{"arch": "vit", "model": "image classifier", "dataset": "stained colorectal tissue patches (NCT-CRC-HE-100K)", "train_examples": 22605, "image_size": 32, "crop_scale_min": 1, "horizontal_flip": true, "translate": 0.06, "rotation_deg": 10, "color_jitter": 0.1, "targets": ["tissue"], "num_classes": 9, "norm": "layernorm", "norm_position": "pre", "activation": "silu", "mlp_ratio": 4, "head_dim": 48, "fused_qkv": false, "bias": "none", "qk_norm": true, "parallel_block": false, "inner_norm": false, "moe": "expert_choice", "drop_path": 0.05, "num_experts": 16, "moe_every": 2, "expert_mlp_ratio": 0.5, "experts_per_token": 2, "shared_expert": false, "patch_size": [4, 4], "conv_stem": false, "layers": 10, "width": 160, "positions": "conv", "pooling": "class_token", "mixing": "cutmix", "label_smoothing": 0.05, "loss": "cross_entropy", "residual_init": "none", "optimizer": "normuon", "muon_scale": "original", "lr": 0.0097, "momentum": 0.85, "nesterov": true, "orthogonalizer": "newton_schulz_5", "adamw_lr_other_params": 0.001, "grad_clip": 0.5, "l1_shrink": 0.01, "magnitude_pruning": 0.7, "steps": 12200, "batch_size": 256, "epochs": 138.2, "lr_schedule": "step", "warmup_steps": 1220, "weight_decay": 0.09, "adamw_weight_decay_other_params": 0.05}
Rows from expert 14 of block 3, named by matrix and row number. Rows with one number belong to one neuron. Each number is 500 + 40 x the weight over its row's rms, rounded and kept within 0 to 999. All counts start at 0. Numbers have three digits each. After the name is the row's rms in percent of the matrix's.
# up: expert up (model.blocks.3.mlp.up, 16x80x160), inputs 0-159
# down: expert down (model.blocks.3.mlp.down, 16x160x80, transposed), outputs 0-159
up.25 048:466500500500500500460500500500500500500498500495500500503500500500503500500500500500509639496499500500500500500480500499480500500500500498500509500500500500500525500500500500500500500500074500500482500500500499500500500500466500498505498500500500499500500500500500500480500500500500500500500500500499500500500500500509500500500539500500500364499500500500500500522500500500500500500500500500500500500521500501500500500500499368500500501500500500499500500500503500468405500500500500
up.26 024:500435500500500501525500500500503500500500500564500500500500500500500499500500494559500500500519500500499500506497502500502500528500500500500736499542500500500487500507500500500500500500500502494500500500502500500210500502500500485500500509500500478500500500500500500500500500495500500500499500500500500356500500500500500500500500468500500500500499778500500500500501500501500500500500493500500500500500501500500516502500500500500485500500500500500500499500500500501500500500500500
up.27 064:500471500500500500500500500500500500470500500500500500500500500500500500500500492500810500501500501500500500496500500488500500500500500500500500500500500500500500501500500500500500500500303500500500500500499500500500520500501462500500500500500500498500506500500500500500500500500500500500500500500488500500500500503500500500499500500500500160500500500501500500500501500500500500500500536500502500500500492497500500500500500500500500497500500492500500500500500500500500500500500500
up.28 043:500500500500500458499500586500500500500500500500500500500506500500502500500500500500519500500500502500525500500500495500500500500500500500500497511503500500500500500500500500500502499500889500500500500797500500500500500501498501500496501506500500500500500500500500500502500472500500503500500500500500502500500500500501500500500500500500500500462500498500500501500500500500550500500500500500500500498500500500499500500500500500500500500500501500500500500500465500500500500506495500
up.29 070:458500500500499644500500500500500500500502500498500503504500500500500483500500500489500500506500500500499500500500500497500500464500500500566500573500500500213501500505500500500500500500503500487492500500489500500510500500500500552554551500500500500500500500500500500498497500500500500501500499500500500445500499500500500507755500503499500437563500501501481500500500483500730500500500536500500500500500499500500500500500500500500497500500500509500500500500499501500500500500500501
up.30 022:497500500500500501580500500500509500359500500500500500500500500500500500499500500500500442500500370500500500498500500500500500500500500500627507501500500500500500500500500500500500496500609500500427500500507500500500532505500500500588500500500500500500500500500500500500500220570500500500500500501494500500500500502500500365500502473500500500500500500500535500500500500500500500500513500500500500495500502500500500500500501671617500402500500500557497489500500500500515500415500501
up.31 083:472500500451500504441499500538500500565500500500504500500502500500500500500500499500500500500500500500500497500500500500500500433500499500526500502500500500500500501500500500500500500500307490541502500484493500500500499500416498452500500500500500500500500500500500500500470488500500500500500500508500515499500500500500500500683500500500500513500500500500500500500126500500500500500500406500500500500500500503500548500500500500500500500499457500500500500500539500502500500500500500
up.32 049:499275500500500500500503500500500500473500495501500500500500500500500500500500500500493500498500500500500500500500500500499500140500500500500492500500500500500500501498500500500500500500500500500529500500500499500500500500500504500511500500500500501500500500500500500500515500501500500500500500500511500500500500500500501500500502500500500500500500500500500500500483500500579552500500500500499500499500500500248500500500500500500498500500500501500500468500500500500500500500500500
up.33 054:500500500500500500500499489441480500500500500500500500500500500500500500500500480500500500500500500500500435500500500498501500500502500500470500501500499500500496500972500500504477500500393500498499500501500499502501500500500500500500500444499500497501500500499500500501500500500497502500500500500557500500500500502500500500500500500500500500565500500500500500500485500500500500500500500500500500500500500500500493500500502500504500500500500500500500479500500500500500500500500515
up.34 018:500493500500499500506500500500499500539500500500500500500542500500523452500500500500500462500500500500500500500500500500502500500500500500715500500500500500500525500500500547465500500500500499498457500500461498500521500500500500500500500653500500500501500500500489500177500500500500497500500500500497500500500500500500500500500500511500500500500498500505499500500500304657500500500500500500500500500500500500500492500500500500500500500500502500500500500500500553500500500515500500
up.35 018:500500462486500476554500500500500500500397501500500505500499500500500500500500500500500500501494500500500500396500500569500500500512500499500500500502500500500500500488500500550500500500500500500500500500500397500500500500500498500500500500507500500500500500500500372500473500500492500500516500496500308588500809500502500500376500500500500496500500500500500500500495499502630500500500500500446500501500500499500409500500500500500511512500500507498403500500496500500500500500500500
up.36 062:501500500500500500500500638500500500500500500500500493499500500500492500513500522500386500500502464500500500507497500500501500500500500500500494500482483500498500500500500500500500500500500500500514500488500488500500727500500500256500500492500488500500500500499500497500776500500500500500500508500500500484500500500500524500500504500500500641500500500500500500500500500500500501500413498500496500501500500500504506472434500496500500500500500500500500500500500500500497500507500500
up.37 055:212503500500517500500500500498500500500500500500500500500500500500500500500500500500500500500500500502500531500500500500500500368497500500500500500500500500500500500498500500499500500500500500500500500500500500500500500500503500500500500500498500500500502500500500500436538500500500501500500500500500500500500500500500500500500500500500500500397500469500500500500500500500457500499500500500500500500510500500482500500480502500500500492500495500502500500500500866500500499500500496
up.38 035:500500347500522401500500500505500501489500500500504500500500500500500500500500460500500500500500340500500500500500500500500500500500500500500496500529475500500500500500500500500500500500525500500500500500500500500485504500451555482491499500500500500500503500500500461500500500504500500500501499500500500500500421760500824500500500500500500535500500500500503500500500500500571500500500500500500500500505500500500500500500500500492500500500500500500500500500500500500500500500500500
up.39 036:500500500500550500500500500500500500500500500500500500501500501500500500500500477500500498507500277500651491500500500500500500500500500500500500500500500500500504500612500500500500500500500500503517500500500500500500471500527500510129501500500500469500498500500500500500592498500500502499500500500501500500500482500500500500500500500500500500500500506500500500500500500500500500500506500500500500500500571500500500500500572500500497500500475525500500500500500417500500500500500500
up.40 037:496500500493500500498500502500494500500427500500500505500500500500500518500493500501500500500500500500499500501500500535496500500500499411501505500448500500500541500500500500500500500500290500501500500500500500500500607500500575500491500500500500500500500500500500502501472500500541500500500500500500496500500500500500855500498571500500500500500499502500500497500500500500500500502500500500500500500500500500500495500500680496500500544500500500500500497500499500500529500502420500
up.41 108:500500500500500500501500500500500500500502500500500500498500500500500500500500500500500500500500500503500502500500500500499500500501500500483500500500500500501500500352500500500500500500500500500500500496500500500500499500500500472497500500500500500500500500500500500492838500500500498500500500500466504500500500500500465500500500499500500500500500500500500500500509619500500500499500500500500500500500500500571500500481500218500369498500500500499504498500500485500500500500500500
up.42 055:500500254500498500500500500495491499500500500500500789500512500500500500500500500500502376488500500500500500500500500500500500501500500500498498500500508500500500500500500500500500501499500500500509500500500500500500500500518499500500615500721500500500499500500500500500501500500500501500500500500500500500500500500500500401500500500500500494500415500500500500500539507500500500500500500500500500500500500500500500500500501494500500500500500498494500500500451500593438500497498500
up.43 052:422505500500500500498500500500500500500513500500500500500500500500500500499500500500500530500500500496500317500500500500500500500501500500499500487500500500500499500502500500500499500500474500500876500514500500500500500494500500500504500500500500500500500500500500500500497500499500500500500500500500500500500500500500500499500500500500500532500500501500500500500599504500500500499500526500500500500500500500500500500496500497397724500500501500500500500500503500500500500500500500
up.44 069:500500854500500500591500498500500500519500500500500500500344500500500501520500500500487500500500500500492501500500500500500500564500500500496500501499497500500500500500500500500604500500500501499499500500500500500501500500493500500500500500500500500446500500499501500501498508500500500501500500500500500500500500500499500500510498497500500500500500495500501500500500660500509500500500475500500500500500500500500500500500500597500500469500500500500500500500500500500500500524500705
up.45 029:502500589500472500531500500656496500500496500500501500500536500500500435500500498500500498501500500500500500500500500500500500500652500500500500500500560500500500500500500495500500500500584501500500500500500500500500142500500487500542493500500502500500500500498500500500577500500446500501500500500500500501500500500500390500529500500500500500500500534500499500497497500500563500499500500500500500500500500500496470500499500520611504500500500500500500578495500500500500500574500522
up.46 068:500557500500500500500500508500500500500500500500498458465500500500500500500500500483500500500500500500500374500500500500500500500500500484500500500500500500500500500503500500500500500500495500501500500500500500500578500500644362500500500500500537500500500500500489318500500500474500507500500500500500500500500500500500500500500500500500500500800500500499501500500500500500500500453500500500500500500501500500699500501634500500500500500500500500499499496500500500500545497500500500
up.47 065:500500500451500500500500500500251500500493500500500500501524500500496500498500488500500500499499500500500500500499500500500500500500500500500500500449500500500500541500500500499500500500500500499500500262500500500500467500500501500500500500500500500469499500499500500500692500500504505500500500500500500493500500500500500500252500500500500500500500500500336500500500500500500500500500500500501500500500500500500500500500500500500500490500500500500500549500500509500499500487500500
up.48 039:529500497500500500500500500500497500500500500500500500586491500500500500500499500500500507500501500500502611500499500501500500500500500500500500500597500500500500500585500500500500500500500499500500500500500500500500500500500500500500500500500483500500500500500500412500500500485500500498500500500500500500500500500500500500410500500500500500055500500500520500499500500500542500500500499500500500500502500500500507500500500500501502500500499500500500500500500500500500500500489453
up.49 038:490500413664500500500500500500500500500500500500500399500500500500422550500500500500500571500501500496500494500500500500500500465500500500500500500500500500500500505500500500500500500500500500500500500500500500500500500500500503502500616434500500500500500500500500500518500500497500500500501498499497500500500500526500500500500500500500500523829500500500506500500500500499500498500500500500500500500500501500500500500509500392500458500500500500500500297500500500500500500500500380
up.50 067:311511180500500500500500501500500500500500500499500500500502500500495500500500500500496494500500507500500497275500500500500500499500500503500500496498500500500500503500500500500500500500499500500507500500500500500521522504500500500500500500500500500500500500500475500500500500500500488499500500500500500500500500476500500500502500500500500500690500501525500500500647547500501500500500500500500500499500500500521500500500501500500486500501504500443500500500500502502500500500500500
up.51 045:500453502500500504500499498500500500500500500500500460500500500501500511500500500501500500500500500500500542500500500500500500489504500500500500500500500500500506503498500500500504500500500500500500500513500498500497500500500500500500500450500500500420502500500500500500500500500500500500500500500500500500500500500500500575801500501500500371500500500501500500499500500500621500500500500500499499500500500500502500500500500836500500500500500500507498500500500500500500501518502502
up.52 047:500509500931500370500498500500500500629500500500500500500356500500500500498500500500500500500500500500500500500500500501500500495500516500500500500500512501500500504500500500500500500500500500500500500500500500500500500500500501495514499500500500500499500500500500500500538498500500500500500536500500500500500500500499500500500495499500500500500500500500500500470528500500570507500474486500500500500500507500498500500446500477500500500500500500500501500500498500500498541500500500
up.53 080:500501500500500500494500500500500500490500500500499500500515500500500500500500486500500500512500500500500620500500500500501500514500500500503080444478500500500478500500500500494500500500500500500500500500500500500500513500500500567500500500499500501500500500500500500500500500499500500500500500500500500500500636499500487500501500500500500500499500500500500500500500600500576500500501500500493500500500500500500500500500500500500500539500500500366500500500460498500500500500500500
up.54 091:500496538500500500500500500552500500487498500616500500500500500501500500500500500500500500500500352500502500500500500501500500500481501500500500500497500500500518500498500477500499500500502500500500500501500490500500500500500500500500576504500500500500500500500495374500499500501500499500500500500500627500500500500500604500500500500500500492101499500500500500501500500477489500500500500500500500500500500500500470426501502497500500500500500500500500500500505500500500500500500500
up.55 035:435500500500574503500500500511652500500500500500498500500500500500500500502505088500500500500496500500500500470500500500500500507500500500500500500463500500500465500500500500500495500500500500500500500500500502542463547500499500500500500500500500500500500500500500500500500500509496504417522500500521500507500500500500503500492500500500500500498500500500500499500500500500500501500500500500500500501500500396354482501500500500503500496498500500500500500500500501498500500564500500
up.56 076:370500518488500502479500500500500500500500500500500500500498500500500500501500502501500500500500500504521500500500500501500500526499500500457500279500500500501500500500500549500500500500500500500500500500454503500345499500500500566294500500500500409500500500500500500500502500500500500336500500500500500500500500500500500500500500500500500500500500384500500500500500500500514500500500500500500500500501500500737500500500500500500500500500500500500500500500500573468500500499500500
up.57 081:499500812500500500500500633509506500500500500490500500500500500500500500500500500500500499500500559500500535500500500500500500507500500500500500500490500500499499500500500500500482500500496500500500500500500501500500500500500499500751499500500500500500501500499500527505500500500500519501500497500499500500500500531500500500500500579500500486500500500500500500500367714500482500500499500500500500500500484500500500500500500500500500500500500500500500500500500500500500500500500498
up.58 042:326500500500500500500500500500500500500500500500500500500498500500544500500499500501500457502500500500500470500500500500500500500502500500739500499500500500500500499500500500500500500500493500500500500500500500500498499500500500500500500500500500500500500500500500468665500497500500500500500500500500500500500500500500509500500483500500500502487500503500500500500500500500500500498500500500500500498500500500500193500492500500500500500500500500500500500500702500500500500500500500
up.59 073:496500500500500500500500500500500500500500500518500500506500500501500500500500506500471500500500500500500545500500500500500500438595500500500500500500500500511500500446500500500500500500500500500283500500500500500500496500487500500502500492500500500500500500500500500500686500500500498500500500500500500500500499500500500500490500360500500500500500500499856500500500510500500500500516500500500500500500500500511495500500563519499500502500500500500500442500494500499500500500485500
up.60 041:505500345500500500500500500479500500527500500500474500500450500503600501500500500500500500500500500500500499500500500500498500500500500500501500500500501500500501500461500500500501499500500500500500500500500500500501500500500500500500500500500500500500421500500500500500500506496500498500499500500500052502500500500500500500500500500500500436495501500501499500500500500500500500496498500500500500500500500500500495500500500500500500500500501568500500500500500500500496500500500500
up.61 031:499500500467498669497501500500500500500500500500504500500682500500501500500500500500501500500500500500557500506499500506500500496500500777500500500500500500496500500510500500500500500500500500500273500497500500500506448500500500500500500500500499500500500500500500497521500546500500500500500500500500500500500500503500500500508500495500500500500500500500633500501472501497500501500503554500500500500500500492500593500492500500500500500500500500501503353500500500500434500500500508
up.62 150:500500819718500526500500500500500500500547500500494500481500500500573500500500485500396500500500496500500500500500500500500500500500500500500505500506500500500485500500500500500502500500497500500500500500574500500500500500603493500500500555500500500500500500500500500500500500500500499500500500500500500500500500477500420500500462500500500500485499500498500500500500509505500500500500500500500500500500500501500339500568500508500485500500495491503502499500500500500498500332500500
up.63 039:500304500500499497500500500500500500500500500500517500500500500500500500500500500504512500501500498500500565500500500500500500500497500500500564500515500500500501502500500500500500500499492500500500500500500500500501500500500500500500500500500500284500775500500500500500500499454500613501500500500500500498500500500500500500500500500500500618500500302500500500500500500500496500500500500500500500500500495500500500504500500511513500500500635500500500490500500500500500499500500500
up.64 248:500500510497500500500500502500500500500500500504500500500357500500500500500500500500500469477500480500500500500500500500500500500500500538500500500494498500500500500500500491500500500500500500500498500500505500501500500500500500500500500500500498500500497500500500507548500644500500500500499500500500500500500500496500498500514500526500500496499500500500500500500492500473500500500500500500500500500500500500940503500486497472500500504500500500500500608500500500500500530500500500
up.65 032:779500500509500500500500500500543500500508500500576500500498500500500500500500500499483500500500441500500500500499500500500500493499500500500500500500500500500500500500500500500500500500500500500500500500500500500438500500500500500500498500500500500500249500500501500500500503500500500500500500500498500500500500495500368500500500500500500446500500500500500500500500500500498500500500500500501500501500500432500768514507500500506500500500500500500500500500500500500450500500500500
down.25 040:500500500500500500770500500500500500500475500500493500501500500500500500500500500500500500500495500500500500500495500500500500500500500441500500500500500479333500500500500498500500500500500600500500500500500500500375500500500500500500500500500500502220500500459455500500500499500593469404500500500493500500500353500500504500500500500465515500500500500500500500500503500500500500500518500500500500500500500500500500500500500500500500500500500500500474500500500502500500500500500503
down.26 045:500500500500500500500500598500501500500502500500500471500498500107500498500500500500498499501500500500500500500500500499500498500500500500457500500500500500500500513495500500500500500500500500489500500500500500500500500500500500513477540501500500500500500500500500500498500500500500500500500500500500500500500500500501500500499702500500500500500576500500500500500500500500500677573500500500500500500500500500500500500500500500500500500500500500500561500500500500500500500500500500
down.27 068:500384441500464500517500500500288499500500501485500500500500500500500500522500500500500500549500556500500500500815500518501556500500551327499477500500500500500500499500500500500500500500500500500500500500500500500500500500495500500504500500500500500501500500483500466498500500500500500500500500500500500500500500500500500500500500500500500504500308500500500501500500500500500401500500500509502500500482500504500500500500500500500500500533500500493500500500533500498500500500500500
down.28 050:500500500451500500500500500500500500500500500500500500500494500500613514500623500500499500542500511500519500498500500500499500500500501500500500501500499500500500531500512500519531500500500500483500500265500441500500500500500500488500500500500500500500502500500500506500500500500500500886500525500500577500500500500551500500500500508500486499500500500500500500500500475511500498500500500500500500500500543500500500500500500500500499500500500500500500519500500500500500500500500500
down.29 089:500500464500500500500500500500500500500500500491500517500500500505500629492500500385500518500500500500500500492465500493500500528550408500500500500534482525624500421500500500500500500500500498500543500303500500500500500500500500500248415500507500500500500508506526514500500500500500416521500500500493500500500500500502500500500500500500500499500515408500511500654578500505500502500500500497519500500500500500500500500398500625500500500500508500499498497500500500500489500539500500
down.30 018:572779500500500500391500500479500500584548500500499500500500500500497499500500501500500500463500518500558500500500500500500500500500500500500500500500500500500500500500500500500500500500500500500501500500500500494500500500500308500502492500503502500500500500500500500500500581500500500500500500500500500500500500500485500500500501507500386500500500499472500500534500500796500500500500500500500500500501500500500500500500500504500500500500500500500500500500500501500500500500500500
down.31 094:490504500501500459505452500500500497427506500416500531489500500500500500500367500500462500500499500659502500500500500303500500501500500500500500500574434500500500500518499500500500500500500500497500501500500500500500568509500500553500470517541500627500500500493500500737500500500500500505500498500500338500500465500500500500500548500500500500500499561500500560496500489500500500500500486525500498495500500496421498500500500599500500500500500500500500495423496500500500521500500546
down.32 043:500500502500500500500500500500500500500500509500500500518500500442500500500500500500500500500500500500869466500500500500500411505500500500500500500500500500490500500514501500500500500504515500500500500500500472500500500500500498500500505500500501500496500500500501500500500500500500500496500504552500468568500451500529500500500500500500499500500364500500500500500497500500500339504500495500500500500540500500500500709517500500500500535500500500509500499500466500500460500500500500
down.33 066:500500500500500500500500500500500471500500500500500500500500500500500490500500500500502500500497500500500508500500500500500517501557500497500500577500335500500500500226500386500600500499509500504500500500500505500469525500500500500500500500500500464500500500500500500500491500500500489511500500500500500500500500492500538704500500499500500463500500557500500500500500500500500500500500516500500747500566500500502500500500500500500500500503500546500539500500500500500500500500500500
down.34 021:500500570500499500500500502500500500500500498500500500456500500502500500494500500500496495500500500500500500500500500500500500500500500419376500500500500500500500500500500503500500500500500500500306500500482500500500500533469503504500500500499500500500503505500500500500500500500500500500500500500500466500186500500470497500421501500500500500500500500500500498501500500499500500500500500500500500594500498500501500500500500500500500500500763500499501496543501500500492500500497500
down.35 020:500500500501501500500501501500500500500804500500500500497500500500500500500503500500500500500500500500500500500500500508499500499499500500500500501500500500500500504500500500500500500454500500501500500500500500500500500500500500500500498500500500500500718500500500500500500500505537500500500500501500500500500320427544500500500612500500500500500500498500500501500500500500500500500501500292500518527500501499500500500501500500500501420500500500500500500500500500500499402500500500
down.36 063:500500500500500461500500507500500500500500500500341500420500633500500473481500500500500614500467410500500500499500500500500500500500502491500500500500500500520500500500500500500500500500500500508454504500500500345500510501500500504510500500527500500500523500500519629500500500500500500500310500500502500500500542500500500500500500533500500500443500745500500500500500500500500500500478500588500500500608500500500500500500500447500500500500511500500500500498500500515500500500500394
down.37 052:500512500500500500500500500500500500500500500500500500500500500500500500500500574500500495504500500514500500500500501500500500500500436499500500500500434500502500500500500500600500500500500500500516189500500434478500352500500488500599500547489498509500500517500500500500502500394500638455426490463500500500500494500500500500500500500500497500500500500514500500704500491500500500500500500500500500382504500500500500500515500500500500504500500500500480500501500500500502500502500499
down.38 034:500500500497506505500500500340500500553544500500500555473500500496506502505488500500500500500458500500547500501500500500500500500500499500500500641500500500501498500500500500500500500500500500500500525500500498500500500500500500505500500500271500500500561457500497500500500500499500562499500500500500500492500492500461500500500500500492500500486498486500500500500500500500503500500500500499816500500530500500457479501502496500674500500500500500500500500500500500500500500500500500
down.39 054:493498500500500500500500500500500500500500488500499625523500500500500500500500500512500500477500500493500503500500498499500500500500500500500435500503500500500500500500467500500499500518500500509429500500500500500500497500500500500862500499500500500500500500500502500505500500500242500500500501500500500500524500493503507500498636500500500500500500500500499500500500500445500497500500500523495500500500500500500500500500500500500500503500500500500500500500500586500500500500500504
down.40 053:531500500500500500500500500500500500500500500500500500500500500500500500500500500500500503500500500500500500500500500500500500500500500500500500500494500500500500502497511496500500495498499500500490500563500542500506570490500494500500500488491500500500520500500500496500500500500500500500500500500500500500500462184500470500500514500500500503498473500441415500496500484500498553500499500500570500500500393493500500500500500500500500500500536500499501500830500500500500503500500500
down.41 079:500500500500500498495500500500500500500500534500500500500464504500500532500510500500536499500500500498500500500500500500500500462500500411500500500500500500500500522579500500500500500527500500500501500500500500482500500500500500241500500500500500500508500341493500502500534500500500579500500500511500500500500500616617500500670500498500500500500500500500500500500500500500500500500452540621503439442500500500500496500500500500500500500500500500529716500500562500500500500500500470
down.42 089:500500500500500500500500560500500500500500500500500500371500500500500495462501500515500500500500500500500500500500501500500500500517500500499500500500500481500500499484531499500500500500500500500500500500500469500521500500500500518500500500500500500500538500355500500500500500415495500486448500500500500500500500500500597598500500500500500500500500500172500502500500500569500500307500500500500500500500484500500500615511487500480500500500500500500485559533570496500500500565531500
down.43 048:500490500500669500500500500459500500500503500494500500500622500500500500500500500500501500625510500651515500500500500500500500500500500500500500446500500530500378500500500497500500500503500500500500500500364501500500502519500500500500520500495500500500500492500500533476500500500500500500500500499500500500500502500500500500500500500500500490500500500497500513500500500500500500500500500500500498452498500492500500500344512500815474500500500566500500500500500500500500500468500500
down.44 047:500500267500500500500500470500500500500500500500500500500500500500500499500500500500500501500311499500500500500500500500346500499500479500500499500500500500500500501500500500500433500500500456500500500500500500500500500500500500500500500500500500500500500500500500500507500500500500500472448238500496503500500500500500500536500500500497453500500500500695500487500500444500500500500500500498503500500526500568500500500572500500521500500432502500500500500500500500500502500500460500
down.45 040:500500500500431500500500500500500500479500500500500500500500500369500500500501500500500500500500500500499500499500500500500500500499235506500500500500500500500500500500500541500500500500500481500526500500500500500506500482500500500235500499500500520500500493500500491500500502499500500500500500500496500499500500537501500500498502500500223499500481498500500456500521500500500500500500500500500500500500500500500500500487500501500500500414500500500500520500500500500500500500500500
down.46 084:500500500500500500483500500500331500500500500485450433627500500500500500500500684500514500500500500500484500500500500500500487500500480500500500500500484519712500500500500484500500495500500500500500501500500455513366500500500606574500500569500500500500500500500503500500500500590351500502504500500500423496500500500440498500499458500500500500500500501500500510494531491500503500505500500500500500500317500500500500500500500500500500502500500464482500500501500458542500500500500500
down.47 084:500500500507500500500500500503576500500500503500500500500500500500502500460406500541494650500500460570500500500500500500500500500511501500500500500500500500500500500500330529645510499500500500500500500508500509500500500373500500544505500500500502500499500500597500504500500450497500500500500503479474500503498500500502591538500500500500500500500195500500500586500500500500500500500500506500492500500500500496500577500500500500574457486500500476500500500549500500500500500500500498
down.48 041:260500500500500500495500500465500500500502483500500500500500500449539500500519500500443500500500515500500500500500499500500475500500500500500500500418500500440387500326500501500500503500500502500500500500500500500500500500500500500500500497500517500499500500500493500170500500500504500494500500500490498500500500500500500499500500500500503502500500499498515500500500500503500500500500500500501500500500500500487500500500500500500511500500500445545500500500500500500500500500642500
down.49 040:500500493500500534500500500503500500500500500500523500500464500500501500500386500500500500497497500500500500516500500500500500500500500502500500500500500500500500498534526497500500500500500656500500500500500500500449513511500586500508500500500501500500500500501500500500500500500112500500500500500500500419500500500499500501506500496500500500500500500500500500512500500442402500500500456494500489500500500500500500500500500500552500512551499543500500499500500348500500500500500500
down.50 056:500500500500500500500500500500500500500500500500500496337512500563500504500500500500503500408500500500500495497500500500500500569500547500494500500500446500499500500500500500494500500503500509500500500500297500500445500500500500500489500500500500500500500500500444500500500500211500500500500500500496500500500385500500500500543271500492500500500500500500500500500500500527500497438504500489544500500500500503500500500496500500500500500500500500500500500540500500500503500500500500
down.51 045:500499500500500500500500500500491714381500500500500500500500531538502500505616500500500500500500501514500483500500500500500500500500500500602500500500491500500500500500500500500500499500500495475500500500500500500500494392500500500500494500500500500803500500500503500500491633500500384500500511500500500500615500500500500497500544500500500489500500502500500499523500500479500500500500500500513500500500500500512471500525500500424500500500500510502500500500500497500500500500500601
down.52 051:491408500234500500507500560493500496390500500500498490500650500546500500500500502500500496569500500500500500500500500480500476500500500500500500500500461500500500500498500500500500500500500494500500500499500487500557500500500500500500504500500500500500499500433500500500497500500500500509500499441501501500500500500514500474500551500485500500500500500819500500500500551500468500500500500500500479500500497500500500500500498500584500500500500500500500500500500500500500500500500481
down.53 079:493499500500500493500409500500500500469500489500528500502501500501500500500500742507500500500500505500500500500500500500500494496609500552547639500500500500500500500500515500504500500500500362510500500500500497500500458438455468425500500500500500500500500500500500514500500500500500500652500500501500500500499500500500498500500500500466500500500500500500500501500421500516460500495500446536500500454500500525500500500500471545500501378500500500560500500500580496479500277500500500
down.54 097:500500395500500498436500662347486500500500500457500682481500650500502498488500500557500490500476554500500499500500500500500500491500506498509500501500500500500500621500500500505500500501500389500522464500536500557500500500500500497537500500500500500500522497500500500401500489499500527500500500500500452500514500500500500544426500500500500500500500500500500555500500480500500378500500493500500500500500351500500470500500500500500670495499500500500500500500500500500500500500500500
down.55 077:500500500500451498500474500500500500500500500500500500491500502500489499526487500500500500494500507500500500520659500500500583500500500500500500500500491489500642500509500500499500500500500467500500500500500500500500479500500510529554500501488500500598500715500500500500500500500502500500299500284500499500497500481501500500500500500301492462500504503522500500500500495498500500500503506500446500500546500500500500460529500498501505500500525504504501500500500500500500500500500500
down.56 092:500500528549478500505500394500500500500500500363487500500497500435500500500500709500500500483500500500492500500500500500500500500501500483500500500500500510500500500500499500500498500500500500453500500500500500500500484500396500543500500505488500676500500505482500494500500500500500500496500502500486531500500500499500500500744576500500500500500450542524502500490500536500500500500500500502500500500500500500500500500500500499284484500500500500500500500500500491500502512572457500
down.57 071:500500307500500500500500336677500542500527500500473500500500500474500500502500500500496500501500500500534500498500500345500500500500500500500500500500500503500501500500448501534500618500500500500500500500536500486498500500500500500432500500500486500500500736500500500500500500500500500500500500500515500500500526500500507500500499500500500500500500500518500500500500500500500500500500500500500500500474500500500500500500500500502500500500500502500500500282491500500500545508500500
down.58 056:500500500500500500500500500500500500500500467500500500500500500500500495319500500500501470481398500500500500406500564491500500501500469501500498500500500500500500500500500500500500677504500500500500500521500500500500500500500500500500500500452500500500500500604500500500492500500500500500500500500500405500500500184500500463500500500500500500516500500500500500500500500500500500488500500500672395500500500500500500500500500500500500500506500500500500500501500500500500500500500500
down.59 087:500433501524500500500497500500500590500500500500523500500471500500500500500648500715500500500500500500500500502500517550504500516500500500527497500499500500500427500500505500498492500500500500500500500628500502509499500500500500467500500500500500500500500500500468240517537500500500500567728500500500499500510500500500500517500500505500500500505500499500500476500500500500495500500500500500500500454500499500500500502516393500518500500500500500519500500500497500500500500433500500
down.60 074:500500554524500500500500502500500500500500500497499551500500425500485512500500495500500500501770500500500500500500511621500622500500500497500500500504499500500500500500506500500500500499500521500500500500498427500499500500500528500500500382500500500500701500500500500500500500508500498500642500500500566491655500502500500500500500486500500500500500466500500500500500500500500500500500599500500502500500500453500500500526500517500500521500500500500500500598512510500501511501583500
down.61 056:501500500499500500413500490500495500500416512502500500500487498484500497500500500500500498500420500500505500502500500500663500500506500485742500500500500500500500500549500503495513500500500500500642456500500500500500500500500500500500500500500500499500500502522500502500500507500500500500500500500500500500500500534479500500500500488609500500507594509500499500502499514500500483500501500498500503500500500500500477406500500500499500501500500500500500499486469486792528500500439500
down.62 147:500500500500500500500500500500500500500403492495473500500487500500500500500500500500443646500500503500500500500500500500391527500500500502500500500500500500501500502500500500500500482500500500500619487500500499500405500500264500429500524416620500500500500500500500500500500482500500499500500415500501500502500527500500500500500500471528500500500476498500500496492500500499500494492500500499500500500500500500579786493500500500480500499500497500504494447500500500500500500499501500
down.63 066:500497500498500500500500446500500500500467500500500500509500500500500500550500500500500500500500518552503487500500500470500500500500506490500424341500500500500500500500600500497509500500500500500503500500500500500500505500470500500501500500500500500500376500500458500715500500527500500500502505468500500500500658500498500500522500511500584548500500502489500500500500500500500500500500500340500500500506500500500500500500500500472500500359500500500385500500405500500500500500315492
down.64 209:500500467500500500500500500500500500500500500500566500500485500500500663500500500498500500500500500500500530500500500500480500581500500642500500500500500500479512500552500500500500498500500500500500501500462501420500515500500500500500500236500519500500500500500500500500794501500500500458500500500491499500500500500501635500500573482500500500544500500500500500500500500500500500500500500500500500500500500500493500500510500500500500500500500502500500500500500500500500500500500500
down.65 060:500568500500500500378500507500502500500453500500519500501500500500500500500499500496500500500500491500519500500488500502500500500500500500500500500500500500500500500500500500501500492500500500500500487500500483500500500467500500500500500500581500500500500507504500506500500518689500500500500500500500500500500500500500500341500500500500500500500500500500502103507501500500500500500500500500500496500500500500500479500500500490500467500500500499500500500500500500498500525504559500